Weights of a small image VAE: encoder norm layernorm.
Rows from block 9 of the encoder of a small image VAE, named by matrix and row number. Rows with one number within an expert belong to one neuron, the router's apart. Each number is 50 + 10 x the weight over its row's rms, rounded and kept within 0 to 99. All counts start at 0.
Before each expert's rows are labels from the 100 images, of 14976, where the router gives the expert most weight on average: "responds to" is what is common among them; "place" is the part of the image that holds the peak. Only what is clearly more common there than usual is listed. The data: photos of plants, animals and fungi (iNaturalist). In brackets: how many of the 100, against the usual share in percent.
# router: router (encoder.blocks.9.mlp.router.weight, 16x128, trained with AdamW), inputs 0-127
# up: expert up (encoder.blocks.9.mlp.up, 16x64x128), inputs 0-127
# down: expert down (encoder.blocks.9.mlp.down, 16x128x64, transposed), outputs 0-127

# expert 7
responds to: class Aves (83 vs 55); order Anseriformes (25 vs 5.5); family: Anatidae (25 vs 5.5); order: Charadriiformes (25 vs 7.6)
place: top left (52 vs 14.1)
router.7:47 58 42 39 53 37 41 62 58 53 39 34 62 42 75 42 43 41 40 47 43 55 49 63 46 40 50 43 34 46 43 53 49 61 43 42 53 48 54 32 55 62 33 42 31 44 44 34 37 47 37 63 40 58 50 38 74 44 58 50 46 54 56 44 52 51 49 55 53 57 44 48 15 52 46 75 44 34 48 40 39 45 32 53 62 61 64 47 61 45 46 37 46 46 41 49 55 65 49 56 66 49 56 49 54 51 43 42 44 71 53 52 57 52 64 36 53 33 53 59 47 47 67 62 51 41 50 40
up.3:41 80 40 50 57 34 50 46 40 51 50 39 63 23 48 51 30 39 58 51 56 60 38 41 62 57 49 50 57 50 51 61 44 68 48 69 44 47 55 63 61 72 46 47 59 56 55 53 50 48 47 55 42 61 49 53 31 54 57 36 47 50 47 48 47 67 50 33 52 28 34 46 48 39 46 56 36 43 49 47 54 54 62 54 59 47 53 45 58 43 52 48 50 58 50 46 26 60 57 52 38 59 57 79 52 41 52 60 52 39 46 45 55 53 50 47 31 72 25 48 54 46 51 51 57 61 55 44
down.3:56 39 55 56 41 32 26 49 61 45 51 45 55 56 46 42 52 44 44 40 57 60 67 60 59 46 47 71 48 44 45 60 44 50 62 50 44 52 47 40 52 27 55 49 64 56 60 52 75 62 53 54 46 37 46 49 41 48 53 43 57 40 38 49 50 72 58 72 52 58 53 40 66 42 56 53 66 48 57 60 36 35 35 31 57 52 53 59 54 58 54 68 37 46 49 35 52 44 38 51 52 50 69 56 67 66 41 54 46 38 42 51 45 47 55 44 38 50 61 37 60 38 31 66 52 37 45 64
up.4:45 50 44 58 50 43 58 44 47 36 58 44 51 62 42 48 72 50 42 45 31 37 55 44 55 42 57 51 50 63 59 54 43 61 49 43 62 39 60 58 60 62 47 32 50 57 50 52 51 49 58 41 63 82 31 78 37 57 48 60 50 56 56 51 38 61 52 69 22 36 51 48 54 59 51 51 56 42 49 52 38 59 37 67 67 54 34 43 42 53 64 56 53 37 51 60 45 44 44 32 46 47 44 54 41 44 51 55 66 61 42 33 56 42 48 57 47 41 33 54 57 44 43 53 43 43 70 40
down.4:36 54 45 37 53 70 50 59 69 54 59 59 70 44 37 49 60 41 55 43 68 50 58 54 44 45 55 56 50 53 58 53 56 31 47 37 62 55 45 27 56 45 45 54 58 61 50 37 78 55 38 53 30 47 45 54 47 28 48 41 47 54 52 57 41 29 55 52 51 53 50 58 61 61 48 57 52 47 56 51 39 35 44 48 58 42 52 50 49 48 76 39 55 57 39 42 52 47 52 43 48 51 53 17 57 44 48 60 43 49 44 23 47 35 62 59 46 53 66 40 50 51 68 45 49 36 46 46
up.5:58 33 58 52 57 67 45 43 45 59 71 46 49 45 52 38 36 32 64 54 52 50 61 76 56 43 55 34 74 34 71 28 57 41 47 45 45 40 62 50 54 39 59 60 53 58 64 49 62 55 46 41 47 56 59 54 49 52 52 46 51 46 64 49 54 58 50 29 41 47 43 44 50 54 45 52 44 38 49 53 53 59 46 39 53 40 58 50 53 62 57 70 44 35 50 52 29 52 48 44 56 54 53 63 57 64 56 55 51 40 66 30 49 48 76 47 36 46 52 57 34 53 38 41 32 42 38 46
down.5:40 22 55 48 42 46 48 59 54 67 40 37 52 32 59 65 51 55 47 61 44 42 35 48 52 43 56 44 67 55 45 66 39 25 46 45 50 56 58 51 57 41 44 49 43 37 35 44 63 52 53 65 67 47 49 39 59 45 51 48 66 49 49 59 26 51 42 41 50 51 56 52 58 50 55 45 78 46 64 49 46 53 38 48 54 35 54 65 40 64 47 46 54 62 50 54 69 44 54 55 53 64 39 51 42 50 39 34 54 51 35 67 41 64 55 53 43 37 47 49 37 22 48 52 37 46 61 48
up.6:54 38 29 43 55 40 47 44 47 45 37 49 41 71 51 53 37 54 37 66 47 57 27 33 54 45 44 51 52 45 60 57 75 51 52 42 38 50 55 33 56 41 24 60 52 54 46 52 62 48 42 51 42 63 49 63 48 70 48 39 53 41 59 52 40 30 68 55 68 57 41 51 56 49 45 64 27 43 51 48 63 60 61 51 44 47 45 58 33 49 42 48 49 48 33 52 46 60 59 48 35 40 51 70 52 51 47 62 57 47 53 49 55 48 40 51 75 55 49 42 57 51 48 53 51 64 70 58
down.6:55 47 55 40 45 41 67 61 47 57 51 60 70 43 71 41 49 41 47 56 30 46 68 53 32 38 49 38 53 57 54 64 52 41 72 55 58 45 53 42 61 65 30 28 38 46 56 42 54 65 67 52 48 64 38 64 42 68 48 57 48 54 44 55 44 54 43 53 68 65 55 53 52 36 30 60 33 64 41 51 37 47 39 52 30 50 56 58 49 41 56 30 51 46 54 55 59 55 35 37 59 49 39 47 46 41 39 53 57 47 67 54 53 53 61 56 58 58 53 45 58 49 51 42 66 52 42 51
up.7:51 51 46 62 46 36 38 43 58 31 50 51 60 74 39 52 53 24 54 54 40 47 61 39 42 54 50 59 36 47 49 50 52 57 46 42 51 53 35 54 66 76 60 46 55 57 61 42 57 41 44 37 37 71 50 64 52 55 44 59 60 44 35 50 46 54 42 41 62 63 46 55 45 63 21 65 41 46 39 63 55 51 53 53 59 48 51 73 44 50 57 62 50 58 38 71 39 70 57 45 33 49 46 57 55 51 46 64 51 50 55 46 41 52 51 42 40 35 46 48 43 46 52 51 49 26 48 39
down.7:47 36 51 53 34 56 40 54 57 65 57 49 48 47 60 45 47 60 40 35 35 47 59 64 34 45 63 57 40 47 56 57 61 43 56 26 44 56 60 52 77 55 39 54 50 55 49 49 47 58 33 51 56 63 42 47 53 50 60 63 50 62 60 63 61 57 45 61 32 66 47 46 52 56 57 46 38 34 41 35 57 37 54 48 66 62 36 51 32 56 40 62 43 58 33 42 55 38 50 68 67 37 45 60 45 35 45 62 67 62 46 48 30 43 56 46 50 44 49 40 62 59 38 41 50 46 40 61
up.8:60 55 45 46 42 61 47 53 36 55 41 47 66 46 50 60 40 52 63 48 59 46 41 47 63 60 51 42 72 58 49 52 43 55 58 52 50 45 47 50 58 47 79 54 45 62 39 59 49 46 41 52 45 70 51 65 43 64 42 65 41 50 28 62 47 67 44 45 41 46 50 62 55 62 48 40 36 48 35 43 59 42 41 48 58 61 43 38 48 58 50 40 62 52 49 50 18 51 55 62 54 56 33 56 65 60 46 52 52 15 53 64 53 55 43 52 34 38 65 56 35 47 50 42 54 53 45 38
down.8:55 42 53 42 53 39 39 60 43 61 40 49 51 39 47 54 48 53 61 43 60 46 29 42 58 36 52 39 56 42 22 47 56 76 37 54 59 45 50 28 43 22 57 67 47 45 36 50 53 46 39 51 49 54 44 38 67 58 26 44 48 38 55 47 58 41 54 42 62 44 48 51 47 58 57 41 51 48 49 54 55 49 66 55 53 51 59 41 59 42 39 52 48 52 57 60 42 60 57 54 59 48 43 27 41 53 53 49 54 44 37 37 30 46 49 35 36 70 44 46 32 66 65 53 46 57 42 68
up.9:31 46 54 40 60 49 41 49 37 58 53 36 65 46 40 58 57 51 53 60 51 42 37 40 38 47 43 48 50 44 50 53 59 59 50 41 45 62 35 47 73 71 57 59 51 40 25 57 48 46 46 47 55 70 37 55 39 45 48 25 63 64 54 54 63 57 68 53 45 41 38 54 64 30 45 45 34 40 47 54 56 49 40 55 72 45 41 38 43 52 46 64 48 56 49 60 50 43 46 60 44 39 74 60 51 53 47 40 56 33 63 58 54 59 54 58 56 39 50 48 72 51 62 53 54 60 44 36
down.9:46 55 51 67 56 53 52 50 67 43 40 47 43 43 45 36 47 51 55 51 61 50 58 50 42 61 53 45 48 60 42 44 49 48 47 52 60 51 57 48 57 54 39 28 43 52 38 45 57 34 56 54 47 58 52 48 57 32 47 49 42 61 34 71 48 52 50 31 41 52 53 50 59 57 57 27 47 67 47 64 37 36 35 49 37 46 54 74 78 42 35 46 34 62 45 55 50 50 55 53 36 58 42 38 47 25 33 28 57 54 50 51 52 45 60 52 73 48 57 40 55 48 41 66 49 52 59 32
up.10:51 42 38 52 44 39 44 47 48 37 48 66 39 61 61 46 37 46 36 83 50 33 44 48 55 40 47 46 50 43 60 43 45 65 69 45 63 47 53 39 39 69 62 50 44 58 48 57 42 28 46 47 54 62 51 55 41 54 45 45 41 62 38 49 49 59 36 57 60 43 41 54 50 52 45 50 33 49 71 45 53 56 50 52 49 46 47 42 60 40 54 64 70 45 36 46 67 56 65 50 37 42 39 56 58 45 51 60 42 59 78 48 49 32 42 47 63 65 34 35 46 52 50 60 54 56 40 64
down.10:50 44 38 50 51 60 51 38 43 58 60 44 54 73 49 54 48 59 54 52 37 48 53 51 46 55 43 53 53 75 43 57 43 56 54 53 61 37 35 47 50 38 28 34 60 55 43 62 45 47 61 40 53 42 53 55 37 27 59 66 50 58 56 52 51 54 31 55 65 64 40 37 60 39 62 43 28 62 37 52 49 60 41 36 48 41 50 52 63 39 45 57 51 44 34 52 62 59 59 40 47 47 55 55 40 38 50 46 56 38 47 76 37 47 61 62 72 52 60 41 43 40 56 47 74 52 49 60

# expert 10
responds to: class Aves (84 vs 55); order Anseriformes (28 vs 5.5); family: Anatidae (28 vs 5.5)
place: bottom left (41 vs 14.1)
router.10:50 46 56 62 52 44 50 60 55 49 44 48 59 54 48 43 54 48 35 58 44 53 70 42 33 74 45 47 43 53 33 44 31 51 48 58 56 50 56 37 48 60 66 42 60 47 48 47 46 55 73 55 61 66 52 30 58 63 39 48 43 55 71 52 48 60 38 47 54 57 43 44 52 64 27 41 39 38 66 74 63 49 48 61 50 58 55 49 59 51 55 47 52 34 35 46 56 47 50 45 30 37 31 46 63 39 45 57 46 53 39 53 39 52 52 59 50 53 56 71 34 45 33 69 55 53 52 40
up.3:62 35 43 44 44 44 35 50 36 45 41 52 32 41 43 45 51 53 49 56 45 61 41 50 47 47 50 53 45 53 54 59 62 62 65 41 41 51 56 46 35 45 45 56 38 41 55 43 59 44 59 40 58 63 49 79 57 61 51 62 55 60 34 36 65 55 60 31 62 45 45 51 43 63 52 40 50 48 62 58 42 51 51 59 58 63 53 44 35 77 55 46 37 53 59 54 38 65 61 47 55 58 53 72 55 60 40 42 52 39 63 31 52 34 50 42 34 40 33 43 65 53 50 48 48 49 41 77
down.3:64 55 44 45 49 41 49 46 35 49 45 47 43 38 53 47 61 40 33 57 64 59 51 64 50 46 52 47 38 65 41 69 31 53 43 57 44 29 39 63 40 49 28 49 58 43 46 30 58 62 39 63 32 57 48 49 51 56 57 64 41 38 44 53 54 32 35 55 53 42 40 53 69 48 43 61 79 38 45 50 65 38 58 50 57 42 35 48 49 56 55 48 52 56 45 25 49 61 45 48 48 49 39 56 68 29 55 47 46 55 64 53 56 46 40 49 43 49 35 55 39 47 37 60 48 55 59 62
up.4:42 53 54 68 50 44 47 60 51 48 48 49 48 52 53 42 37 36 42 54 51 51 22 30 44 51 65 46 76 48 45 70 49 44 45 44 61 54 46 61 44 56 59 53 39 48 40 60 49 44 50 59 38 49 50 66 40 52 39 56 64 68 45 52 47 56 40 52 40 61 44 52 36 43 36 40 62 51 62 49 37 62 34 54 62 43 47 53 47 49 49 69 51 62 32 42 51 61 44 46 32 56 61 46 52 61 57 63 54 37 70 62 46 63 56 55 71 50 44 27 49 46 57 33 35 46 62 33
down.4:67 47 62 31 44 41 45 65 70 50 37 47 61 41 58 52 32 64 47 44 56 53 50 61 49 48 47 35 33 62 54 58 62 41 35 53 40 44 33 56 53 45 64 39 37 58 34 45 58 70 59 38 42 52 48 50 54 51 49 26 45 26 48 63 66 42 62 47 43 53 47 53 52 56 59 59 52 50 45 66 56 43 60 40 56 46 38 41 40 43 36 46 44 58 41 57 38 37 58 64 54 58 76 57 54 49 48 56 56 62 61 53 41 71 45 40 46 65 68 54 41 54 56 60 48 48 49 51
up.5:58 55 52 49 43 58 41 75 37 71 35 60 43 51 51 62 53 34 60 33 39 60 62 34 56 38 49 44 63 62 57 57 47 61 39 30 57 35 51 46 41 61 59 58 36 44 57 48 61 51 59 53 57 63 54 72 44 55 46 39 67 56 51 49 38 48 44 43 34 54 38 54 33 57 46 43 43 33 36 38 57 64 60 44 51 48 46 61 61 61 48 39 59 45 25 51 40 61 42 35 56 63 53 41 52 48 47 45 60 42 60 42 48 61 40 55 51 43 67 45 54 51 42 46 72 48 53 39
down.5:39 65 42 34 61 41 56 59 60 45 71 63 39 62 60 60 56 54 43 39 39 41 60 42 55 56 51 71 57 37 44 38 36 54 27 48 47 53 38 41 59 44 70 60 36 56 38 47 57 59 48 56 44 61 40 58 35 62 32 51 59 41 53 57 68 60 43 59 74 57 43 59 47 64 37 50 43 55 51 42 52 53 58 49 52 59 42 40 55 55 58 33 66 50 51 61 47 49 52 22 45 51 69 58 51 51 50 47 48 55 56 42 49 24 52 51 45 40 54 56 65 43 57 49 56 51 49 36
up.6:51 54 54 35 52 34 56 40 47 42 52 48 57 41 44 39 52 56 62 35 42 38 37 64 59 30 51 48 72 61 37 38 63 64 61 40 68 37 61 55 56 67 65 55 70 44 46 51 65 61 45 55 32 58 53 51 60 38 32 37 62 45 55 64 51 78 37 44 44 42 48 59 43 45 32 55 45 42 58 46 54 58 39 59 52 59 41 55 48 37 60 44 43 49 45 53 42 61 52 38 42 53 61 56 49 58 47 46 53 34 65 50 51 45 58 54 44 52 46 46 66 55 56 45 61 51 30 30
down.6:60 56 56 50 53 40 75 53 55 60 46 46 51 48 55 58 61 44 57 48 61 50 52 43 41 55 35 36 42 45 51 33 59 57 36 49 55 61 61 63 52 42 46 51 49 54 25 49 39 64 26 57 42 50 38 48 54 55 57 37 56 53 64 46 72 31 39 60 36 55 51 44 50 41 59 52 42 47 58 63 44 49 74 44 44 49 41 54 57 59 50 37 48 53 58 65 68 65 67 52 57 63 50 59 68 50 52 62 57 43 43 39 64 78 52 39 62 50 64 32 53 52 45 45 38 46 46 38
up.7:54 53 47 48 44 36 53 44 44 38 46 41 50 59 36 58 57 57 37 62 50 46 66 49 53 53 46 52 70 59 56 56 70 45 61 51 54 35 50 58 47 39 49 54 53 56 53 50 35 56 64 42 54 51 58 65 38 59 35 57 41 44 45 31 58 50 69 49 73 47 29 62 52 40 49 55 42 51 46 27 40 57 52 48 55 48 21 41 44 54 44 37 57 47 45 52 37 65 41 53 51 48 81 66 64 46 59 51 54 35 68 60 39 60 48 53 51 35 43 41 42 64 52 37 60 57 46 39
down.7:49 35 52 50 52 58 43 44 53 37 47 42 46 51 54 52 61 41 53 37 33 35 46 62 47 48 61 35 52 65 47 37 50 61 52 54 27 48 45 44 31 37 47 57 67 49 56 58 62 56 70 63 41 52 40 45 47 59 35 55 67 41 60 47 56 43 55 55 49 34 35 32 47 52 39 47 45 41 52 50 58 57 49 68 49 39 71 52 61 44 55 64 39 56 44 62 58 75 30 58 44 58 38 55 66 68 46 47 53 31 56 56 47 57 28 66 52 42 54 60 44 44 36 50 54 62 52 45
up.8:61 25 26 51 59 65 53 56 48 35 39 59 40 50 42 50 44 32 54 55 60 43 49 67 42 56 60 50 55 47 51 45 64 50 68 51 54 64 45 53 47 69 46 44 55 41 57 42 44 36 65 38 50 64 47 68 45 48 42 30 44 54 51 37 58 64 54 43 51 44 51 51 34 46 45 47 56 35 53 37 48 62 47 35 75 41 37 54 38 52 52 55 65 64 46 47 56 67 41 52 46 61 41 41 63 59 58 55 47 37 74 45 52 57 53 39 53 39 48 46 38 48 55 50 69 66 43 35
down.8:58 67 65 39 44 59 54 51 28 64 40 57 51 31 37 63 56 36 59 50 57 62 59 54 53 61 37 51 71 39 40 45 56 40 53 48 60 46 61 42 50 51 52 66 62 39 38 48 38 63 59 35 52 32 46 57 47 64 30 64 48 48 57 29 62 47 63 33 47 52 50 53 49 49 56 43 56 50 39 62 50 36 64 47 61 30 44 61 47 35 63 32 63 43 50 50 52 45 54 33 59 34 53 44 42 33 45 60 59 55 53 53 45 42 45 52 60 61 52 50 48 68 45 49 48 61 68 52
up.9:34 43 41 53 48 43 58 56 32 64 49 31 56 55 51 36 47 49 43 36 52 39 42 52 54 41 62 51 40 47 39 49 54 53 37 51 38 43 52 56 61 65 51 53 51 45 42 38 59 36 56 55 39 60 43 87 53 57 52 42 44 71 50 46 53 36 56 53 38 55 39 49 53 50 49 59 38 45 52 34 66 34 33 52 64 44 41 49 47 56 46 65 51 61 52 47 63 58 44 60 59 57 59 68 65 67 24 62 60 50 60 59 54 64 38 42 53 48 64 61 32 47 65 47 45 49 60 53
down.9:54 49 56 47 66 69 50 34 49 38 42 34 58 48 48 49 41 60 48 40 48 50 60 61 40 46 46 56 58 45 45 46 48 49 46 56 66 34 39 56 38 43 37 44 46 37 65 55 50 60 70 39 32 69 59 42 55 39 32 50 35 66 41 46 70 66 60 72 39 61 47 43 63 23 59 42 53 53 58 58 50 33 56 51 37 48 32 46 51 49 47 53 48 51 47 38 33 58 31 41 56 55 47 55 63 51 44 53 58 32 52 50 50 50 49 68 54 47 39 43 41 67 43 49 66 56 41 55
up.10:53 52 46 39 59 58 59 52 42 57 50 60 61 49 63 36 59 43 48 26 56 45 57 66 59 31 42 42 60 55 55 59 46 35 63 36 51 51 39 51 58 73 43 55 43 47 50 61 55 44 64 56 37 54 55 51 42 49 34 23 46 50 40 47 30 65 44 80 38 66 54 44 52 48 61 28 41 60 31 43 43 46 52 54 50 51 45 60 51 50 58 49 66 38 45 46 51 52 43 39 55 65 55 73 44 56 41 55 43 36 62 37 59 46 52 48 49 59 49 31 57 56 57 52 49 46 54 34
down.10:60 71 55 48 61 34 52 41 44 56 39 51 54 49 50 52 49 54 48 51 46 37 53 39 38 45 45 51 66 42 43 46 43 55 70 53 49 45 48 56 58 45 75 45 47 45 48 33 49 51 23 50 44 47 37 41 53 50 53 42 69 58 46 36 38 43 47 60 36 63 55 67 40 39 57 54 44 59 50 34 44 38 47 46 42 64 52 49 39 59 39 38 39 52 52 66 55 39 55 46 69 42 42 54 55 62 70 60 48 51 67 46 53 55 24 60 60 62 51 58 31 70 56 63 47 67 55 36

# expert 3
responds to: phylum Chordata (96 vs 60.8); class Aves (93 vs 55); order Anseriformes (37 vs 5.5); family: Anatidae (37 vs 5.5)
place: top right (60 vs 14.1)
router.3:51 54 43 62 55 44 49 72 57 49 70 46 36 48 42 44 45 65 44 47 45 54 80 66 49 67 61 36 45 66 44 53 55 41 50 57 51 51 48 48 57 39 40 42 60 47 26 41 42 42 34 41 34 44 52 45 53 46 47 46 52 57 66 48 43 46 48 44 46 62 52 55 59 46 36 57 52 40 51 52 56 53 65 53 83 66 81 51 32 52 56 56 41 69 58 44 47 59 52 52 52 37 61 50 53 55 46 38 45 37 58 55 47 52 49 48 36 50 43 45 57 48 65 58 67 61 53 67
up.3:46 38 36 62 39 53 57 53 42 49 46 49 38 33 59 40 29 39 63 71 62 38 55 56 61 45 52 53 59 37 41 51 42 63 48 49 38 45 36 57 63 44 51 56 52 53 54 55 46 64 40 47 47 74 59 71 45 35 41 59 38 41 54 53 55 67 66 35 41 53 40 28 50 44 43 82 47 44 31 49 46 58 52 53 72 49 57 67 57 54 51 54 65 61 52 49 46 54 56 27 51 45 53 58 58 34 53 48 50 42 61 47 51 64 53 55 54 52 50 37 45 49 39 46 46 56 44 36
down.3:42 51 50 57 54 54 48 58 66 49 56 54 36 75 48 47 47 50 32 36 42 43 52 55 35 36 39 42 49 63 49 59 64 64 65 55 51 36 48 50 53 40 50 52 66 55 57 50 70 58 35 30 56 43 45 52 48 44 40 46 66 60 51 38 66 59 53 22 49 28 49 62 50 42 46 62 52 55 44 59 60 68 56 56 45 46 53 49 49 56 62 42 59 39 50 48 64 44 41 43 31 58 59 30 54 34 43 36 47 47 29 49 56 56 64 49 49 40 62 44 41 61 55 53 73 58 54 50
up.4:56 68 45 46 34 49 40 48 56 47 44 48 32 31 49 50 55 56 29 55 47 63 59 54 62 55 51 62 61 59 54 54 48 57 59 58 57 57 54 44 46 56 50 66 44 47 72 41 47 56 61 45 44 60 57 52 49 65 35 52 41 59 28 43 45 51 56 53 40 49 29 51 63 47 41 58 44 50 12 47 42 51 59 47 47 52 55 51 38 55 48 61 59 53 39 47 40 65 39 54 40 67 67 54 49 58 53 34 52 38 61 58 45 62 41 44 52 32 69 31 39 54 43 57 50 51 51 26
down.4:47 52 45 46 53 61 57 71 53 71 49 37 37 51 56 66 43 40 38 41 32 60 52 50 54 49 55 51 42 54 43 42 49 34 66 45 41 40 34 43 53 64 51 68 58 45 69 44 58 48 37 23 38 62 33 70 45 38 56 70 40 51 46 61 52 53 47 19 49 56 48 62 63 49 35 55 46 44 57 63 57 31 46 50 51 42 46 37 51 44 47 45 62 50 49 40 51 48 41 40 61 60 56 50 52 63 51 57 57 40 44 48 52 50 71 44 55 43 60 43 38 49 66 58 52 53 41 38
up.5:51 72 42 46 38 51 62 29 51 57 53 39 56 47 43 44 54 47 56 46 37 40 46 62 65 51 56 46 55 63 41 52 44 55 60 37 52 42 51 61 59 69 45 44 63 38 59 44 41 35 37 50 57 64 42 55 35 59 38 74 45 42 34 49 65 55 44 43 55 50 37 45 45 39 53 60 30 56 47 61 56 65 42 58 46 46 42 47 34 54 44 59 55 48 46 61 50 41 56 37 50 40 33 87 67 54 42 43 55 54 51 50 62 51 48 44 50 62 58 54 45 55 39 38 46 57 35 72
down.5:46 65 61 34 45 45 57 49 46 51 40 68 65 39 48 54 39 48 47 53 60 64 74 41 20 57 51 48 52 41 35 43 51 42 32 29 45 48 38 41 53 40 48 48 50 50 54 52 44 46 47 55 69 59 50 48 41 54 59 50 58 45 53 47 47 42 53 48 44 46 60 50 53 50 57 48 65 63 49 48 50 61 54 52 37 67 56 48 68 22 55 31 64 50 49 63 42 57 43 32 61 51 40 46 39 50 58 56 51 60 49 31 50 54 43 39 47 46 83 45 60 73 38 53 46 42 54 48
up.6:43 54 63 40 53 29 40 47 45 60 62 41 39 45 70 28 52 33 49 64 38 32 53 38 47 51 43 50 56 56 56 51 52 49 53 51 48 49 59 47 56 63 33 65 59 49 39 51 33 55 45 54 36 58 44 54 59 58 40 48 60 59 46 44 51 64 38 55 48 39 57 48 50 57 31 50 50 63 46 41 47 67 46 50 45 51 39 45 52 47 67 54 71 52 32 74 65 63 51 50 34 65 42 59 43 56 58 30 54 42 63 56 44 59 49 51 45 41 55 35 42 43 53 50 41 81 49 34
down.6:52 56 57 36 52 50 45 56 49 54 54 64 58 55 50 46 44 45 57 48 26 29 54 35 47 52 53 51 50 48 42 52 67 65 67 55 62 52 52 43 45 67 43 53 48 62 53 43 59 61 39 48 49 67 64 58 48 48 51 54 68 44 47 54 40 40 17 46 63 68 38 62 62 45 48 62 46 50 58 61 50 60 46 55 59 40 53 69 43 56 45 36 48 64 44 80 49 28 60 47 38 36 55 55 64 48 39 40 54 36 40 39 38 46 49 55 48 41 53 42 56 66 28 56 53 56 49 56
up.7:58 57 35 52 39 45 60 41 43 55 40 55 43 35 47 58 48 65 50 37 49 64 40 48 48 51 49 49 73 41 64 35 53 46 46 43 57 39 52 54 64 63 49 41 63 40 73 38 45 62 62 41 36 54 47 61 47 41 65 73 43 53 46 48 43 36 55 36 54 57 30 53 43 55 36 41 54 47 36 48 55 56 58 82 47 70 56 50 29 51 57 58 57 47 45 43 35 53 46 55 48 41 37 74 51 55 57 44 52 29 56 53 41 54 55 59 49 39 46 54 44 45 65 55 45 51 64 39
down.7:46 51 52 55 37 53 68 52 39 50 28 49 54 56 46 39 50 41 39 56 51 51 37 58 53 49 54 45 50 65 72 56 46 37 33 32 51 50 42 31 47 66 61 49 42 32 55 44 49 49 74 46 53 42 55 75 46 52 29 62 58 57 43 56 27 51 55 37 66 43 54 40 62 42 47 57 39 26 59 54 58 43 56 46 53 47 62 52 51 56 46 47 41 59 34 60 55 43 42 40 48 44 52 58 54 52 21 60 46 53 45 38 44 62 64 51 66 56 59 49 56 41 59 37 50 62 53 60
up.8:50 72 48 54 55 49 63 53 56 37 70 65 68 42 55 57 52 27 54 29 44 44 52 43 45 51 56 53 62 58 37 39 60 44 48 46 33 40 49 47 64 66 51 42 46 46 69 55 55 56 48 48 51 54 37 77 45 63 34 47 46 44 39 73 39 71 52 46 43 69 52 61 48 64 38 45 45 48 49 34 50 63 35 47 53 44 65 41 56 64 37 27 57 61 48 53 36 50 55 50 55 63 57 51 47 42 43 47 50 46 44 54 54 29 48 60 44 47 52 51 43 59 42 40 37 56 42 47
down.8:44 44 45 36 56 46 38 54 47 54 72 52 53 40 49 39 53 34 39 65 37 61 54 59 49 56 50 39 45 53 24 48 50 64 39 55 55 68 27 56 51 63 67 49 41 63 62 52 58 47 53 42 69 68 70 50 51 55 53 40 48 58 54 50 46 33 49 24 53 37 40 45 45 31 55 58 43 61 51 66 36 55 51 58 57 43 49 49 51 56 70 25 58 49 53 57 43 29 60 41 41 47 47 53 48 49 43 43 60 37 61 61 50 38 55 53 29 51 53 47 43 61 61 41 48 55 41 49
up.9:45 58 66 50 46 48 63 55 61 60 65 43 52 38 60 47 61 40 66 44 44 40 38 62 57 37 61 60 47 53 58 39 33 48 56 54 36 50 31 48 56 62 49 40 57 64 52 22 45 53 72 34 50 72 34 64 44 52 30 45 42 52 44 56 64 58 36 63 66 50 36 48 57 51 54 63 28 49 46 53 49 52 48 43 50 46 49 53 51 58 57 37 49 49 55 48 57 47 50 59 50 48 55 62 48 50 55 46 56 35 64 34 37 62 67 56 46 47 35 47 20 59 49 38 45 40 55 50
down.9:52 52 50 43 57 51 29 52 37 66 41 44 65 34 62 45 42 58 44 45 41 42 29 46 31 45 53 37 49 52 49 59 52 36 40 56 54 72 61 41 48 65 65 52 46 39 51 42 49 48 60 51 57 48 38 43 53 58 62 50 60 39 53 54 61 46 41 44 57 73 40 53 52 40 40 53 49 43 69 58 48 66 39 58 35 54 56 42 54 66 57 50 49 52 45 70 62 68 52 45 55 59 48 56 66 47 70 48 37 37 55 56 38 64 75 54 45 50 42 48 29 54 42 56 41 31 40 48
up.10:48 52 54 66 50 73 52 51 51 44 48 51 36 62 52 32 45 46 44 47 61 51 36 75 55 29 54 56 78 52 46 54 59 71 52 51 62 46 57 51 62 68 35 50 51 45 43 54 58 44 54 49 44 66 51 68 41 45 48 53 58 35 60 59 50 47 42 50 43 50 52 53 62 64 25 46 43 48 50 46 47 60 55 34 47 50 57 51 53 48 62 56 67 40 34 59 30 33 32 49 51 41 41 48 38 48 55 55 50 24 51 48 56 64 47 48 44 55 43 46 37 62 40 37 66 49 41 43
down.10:50 32 61 54 50 59 50 61 53 56 50 45 52 44 42 52 51 56 47 54 53 36 50 41 46 44 56 66 56 48 31 45 38 61 43 44 44 68 57 47 43 42 39 31 38 32 38 61 46 48 67 55 45 48 35 61 55 37 58 65 48 65 37 37 50 41 54 32 54 59 58 57 44 45 67 60 51 47 54 52 45 49 45 43 56 35 34 44 34 24 59 46 58 65 52 61 47 45 61 50 41 36 56 42 25 55 50 57 45 62 56 63 54 74 58 46 51 67 62 46 37 31 43 39 61 41 42 48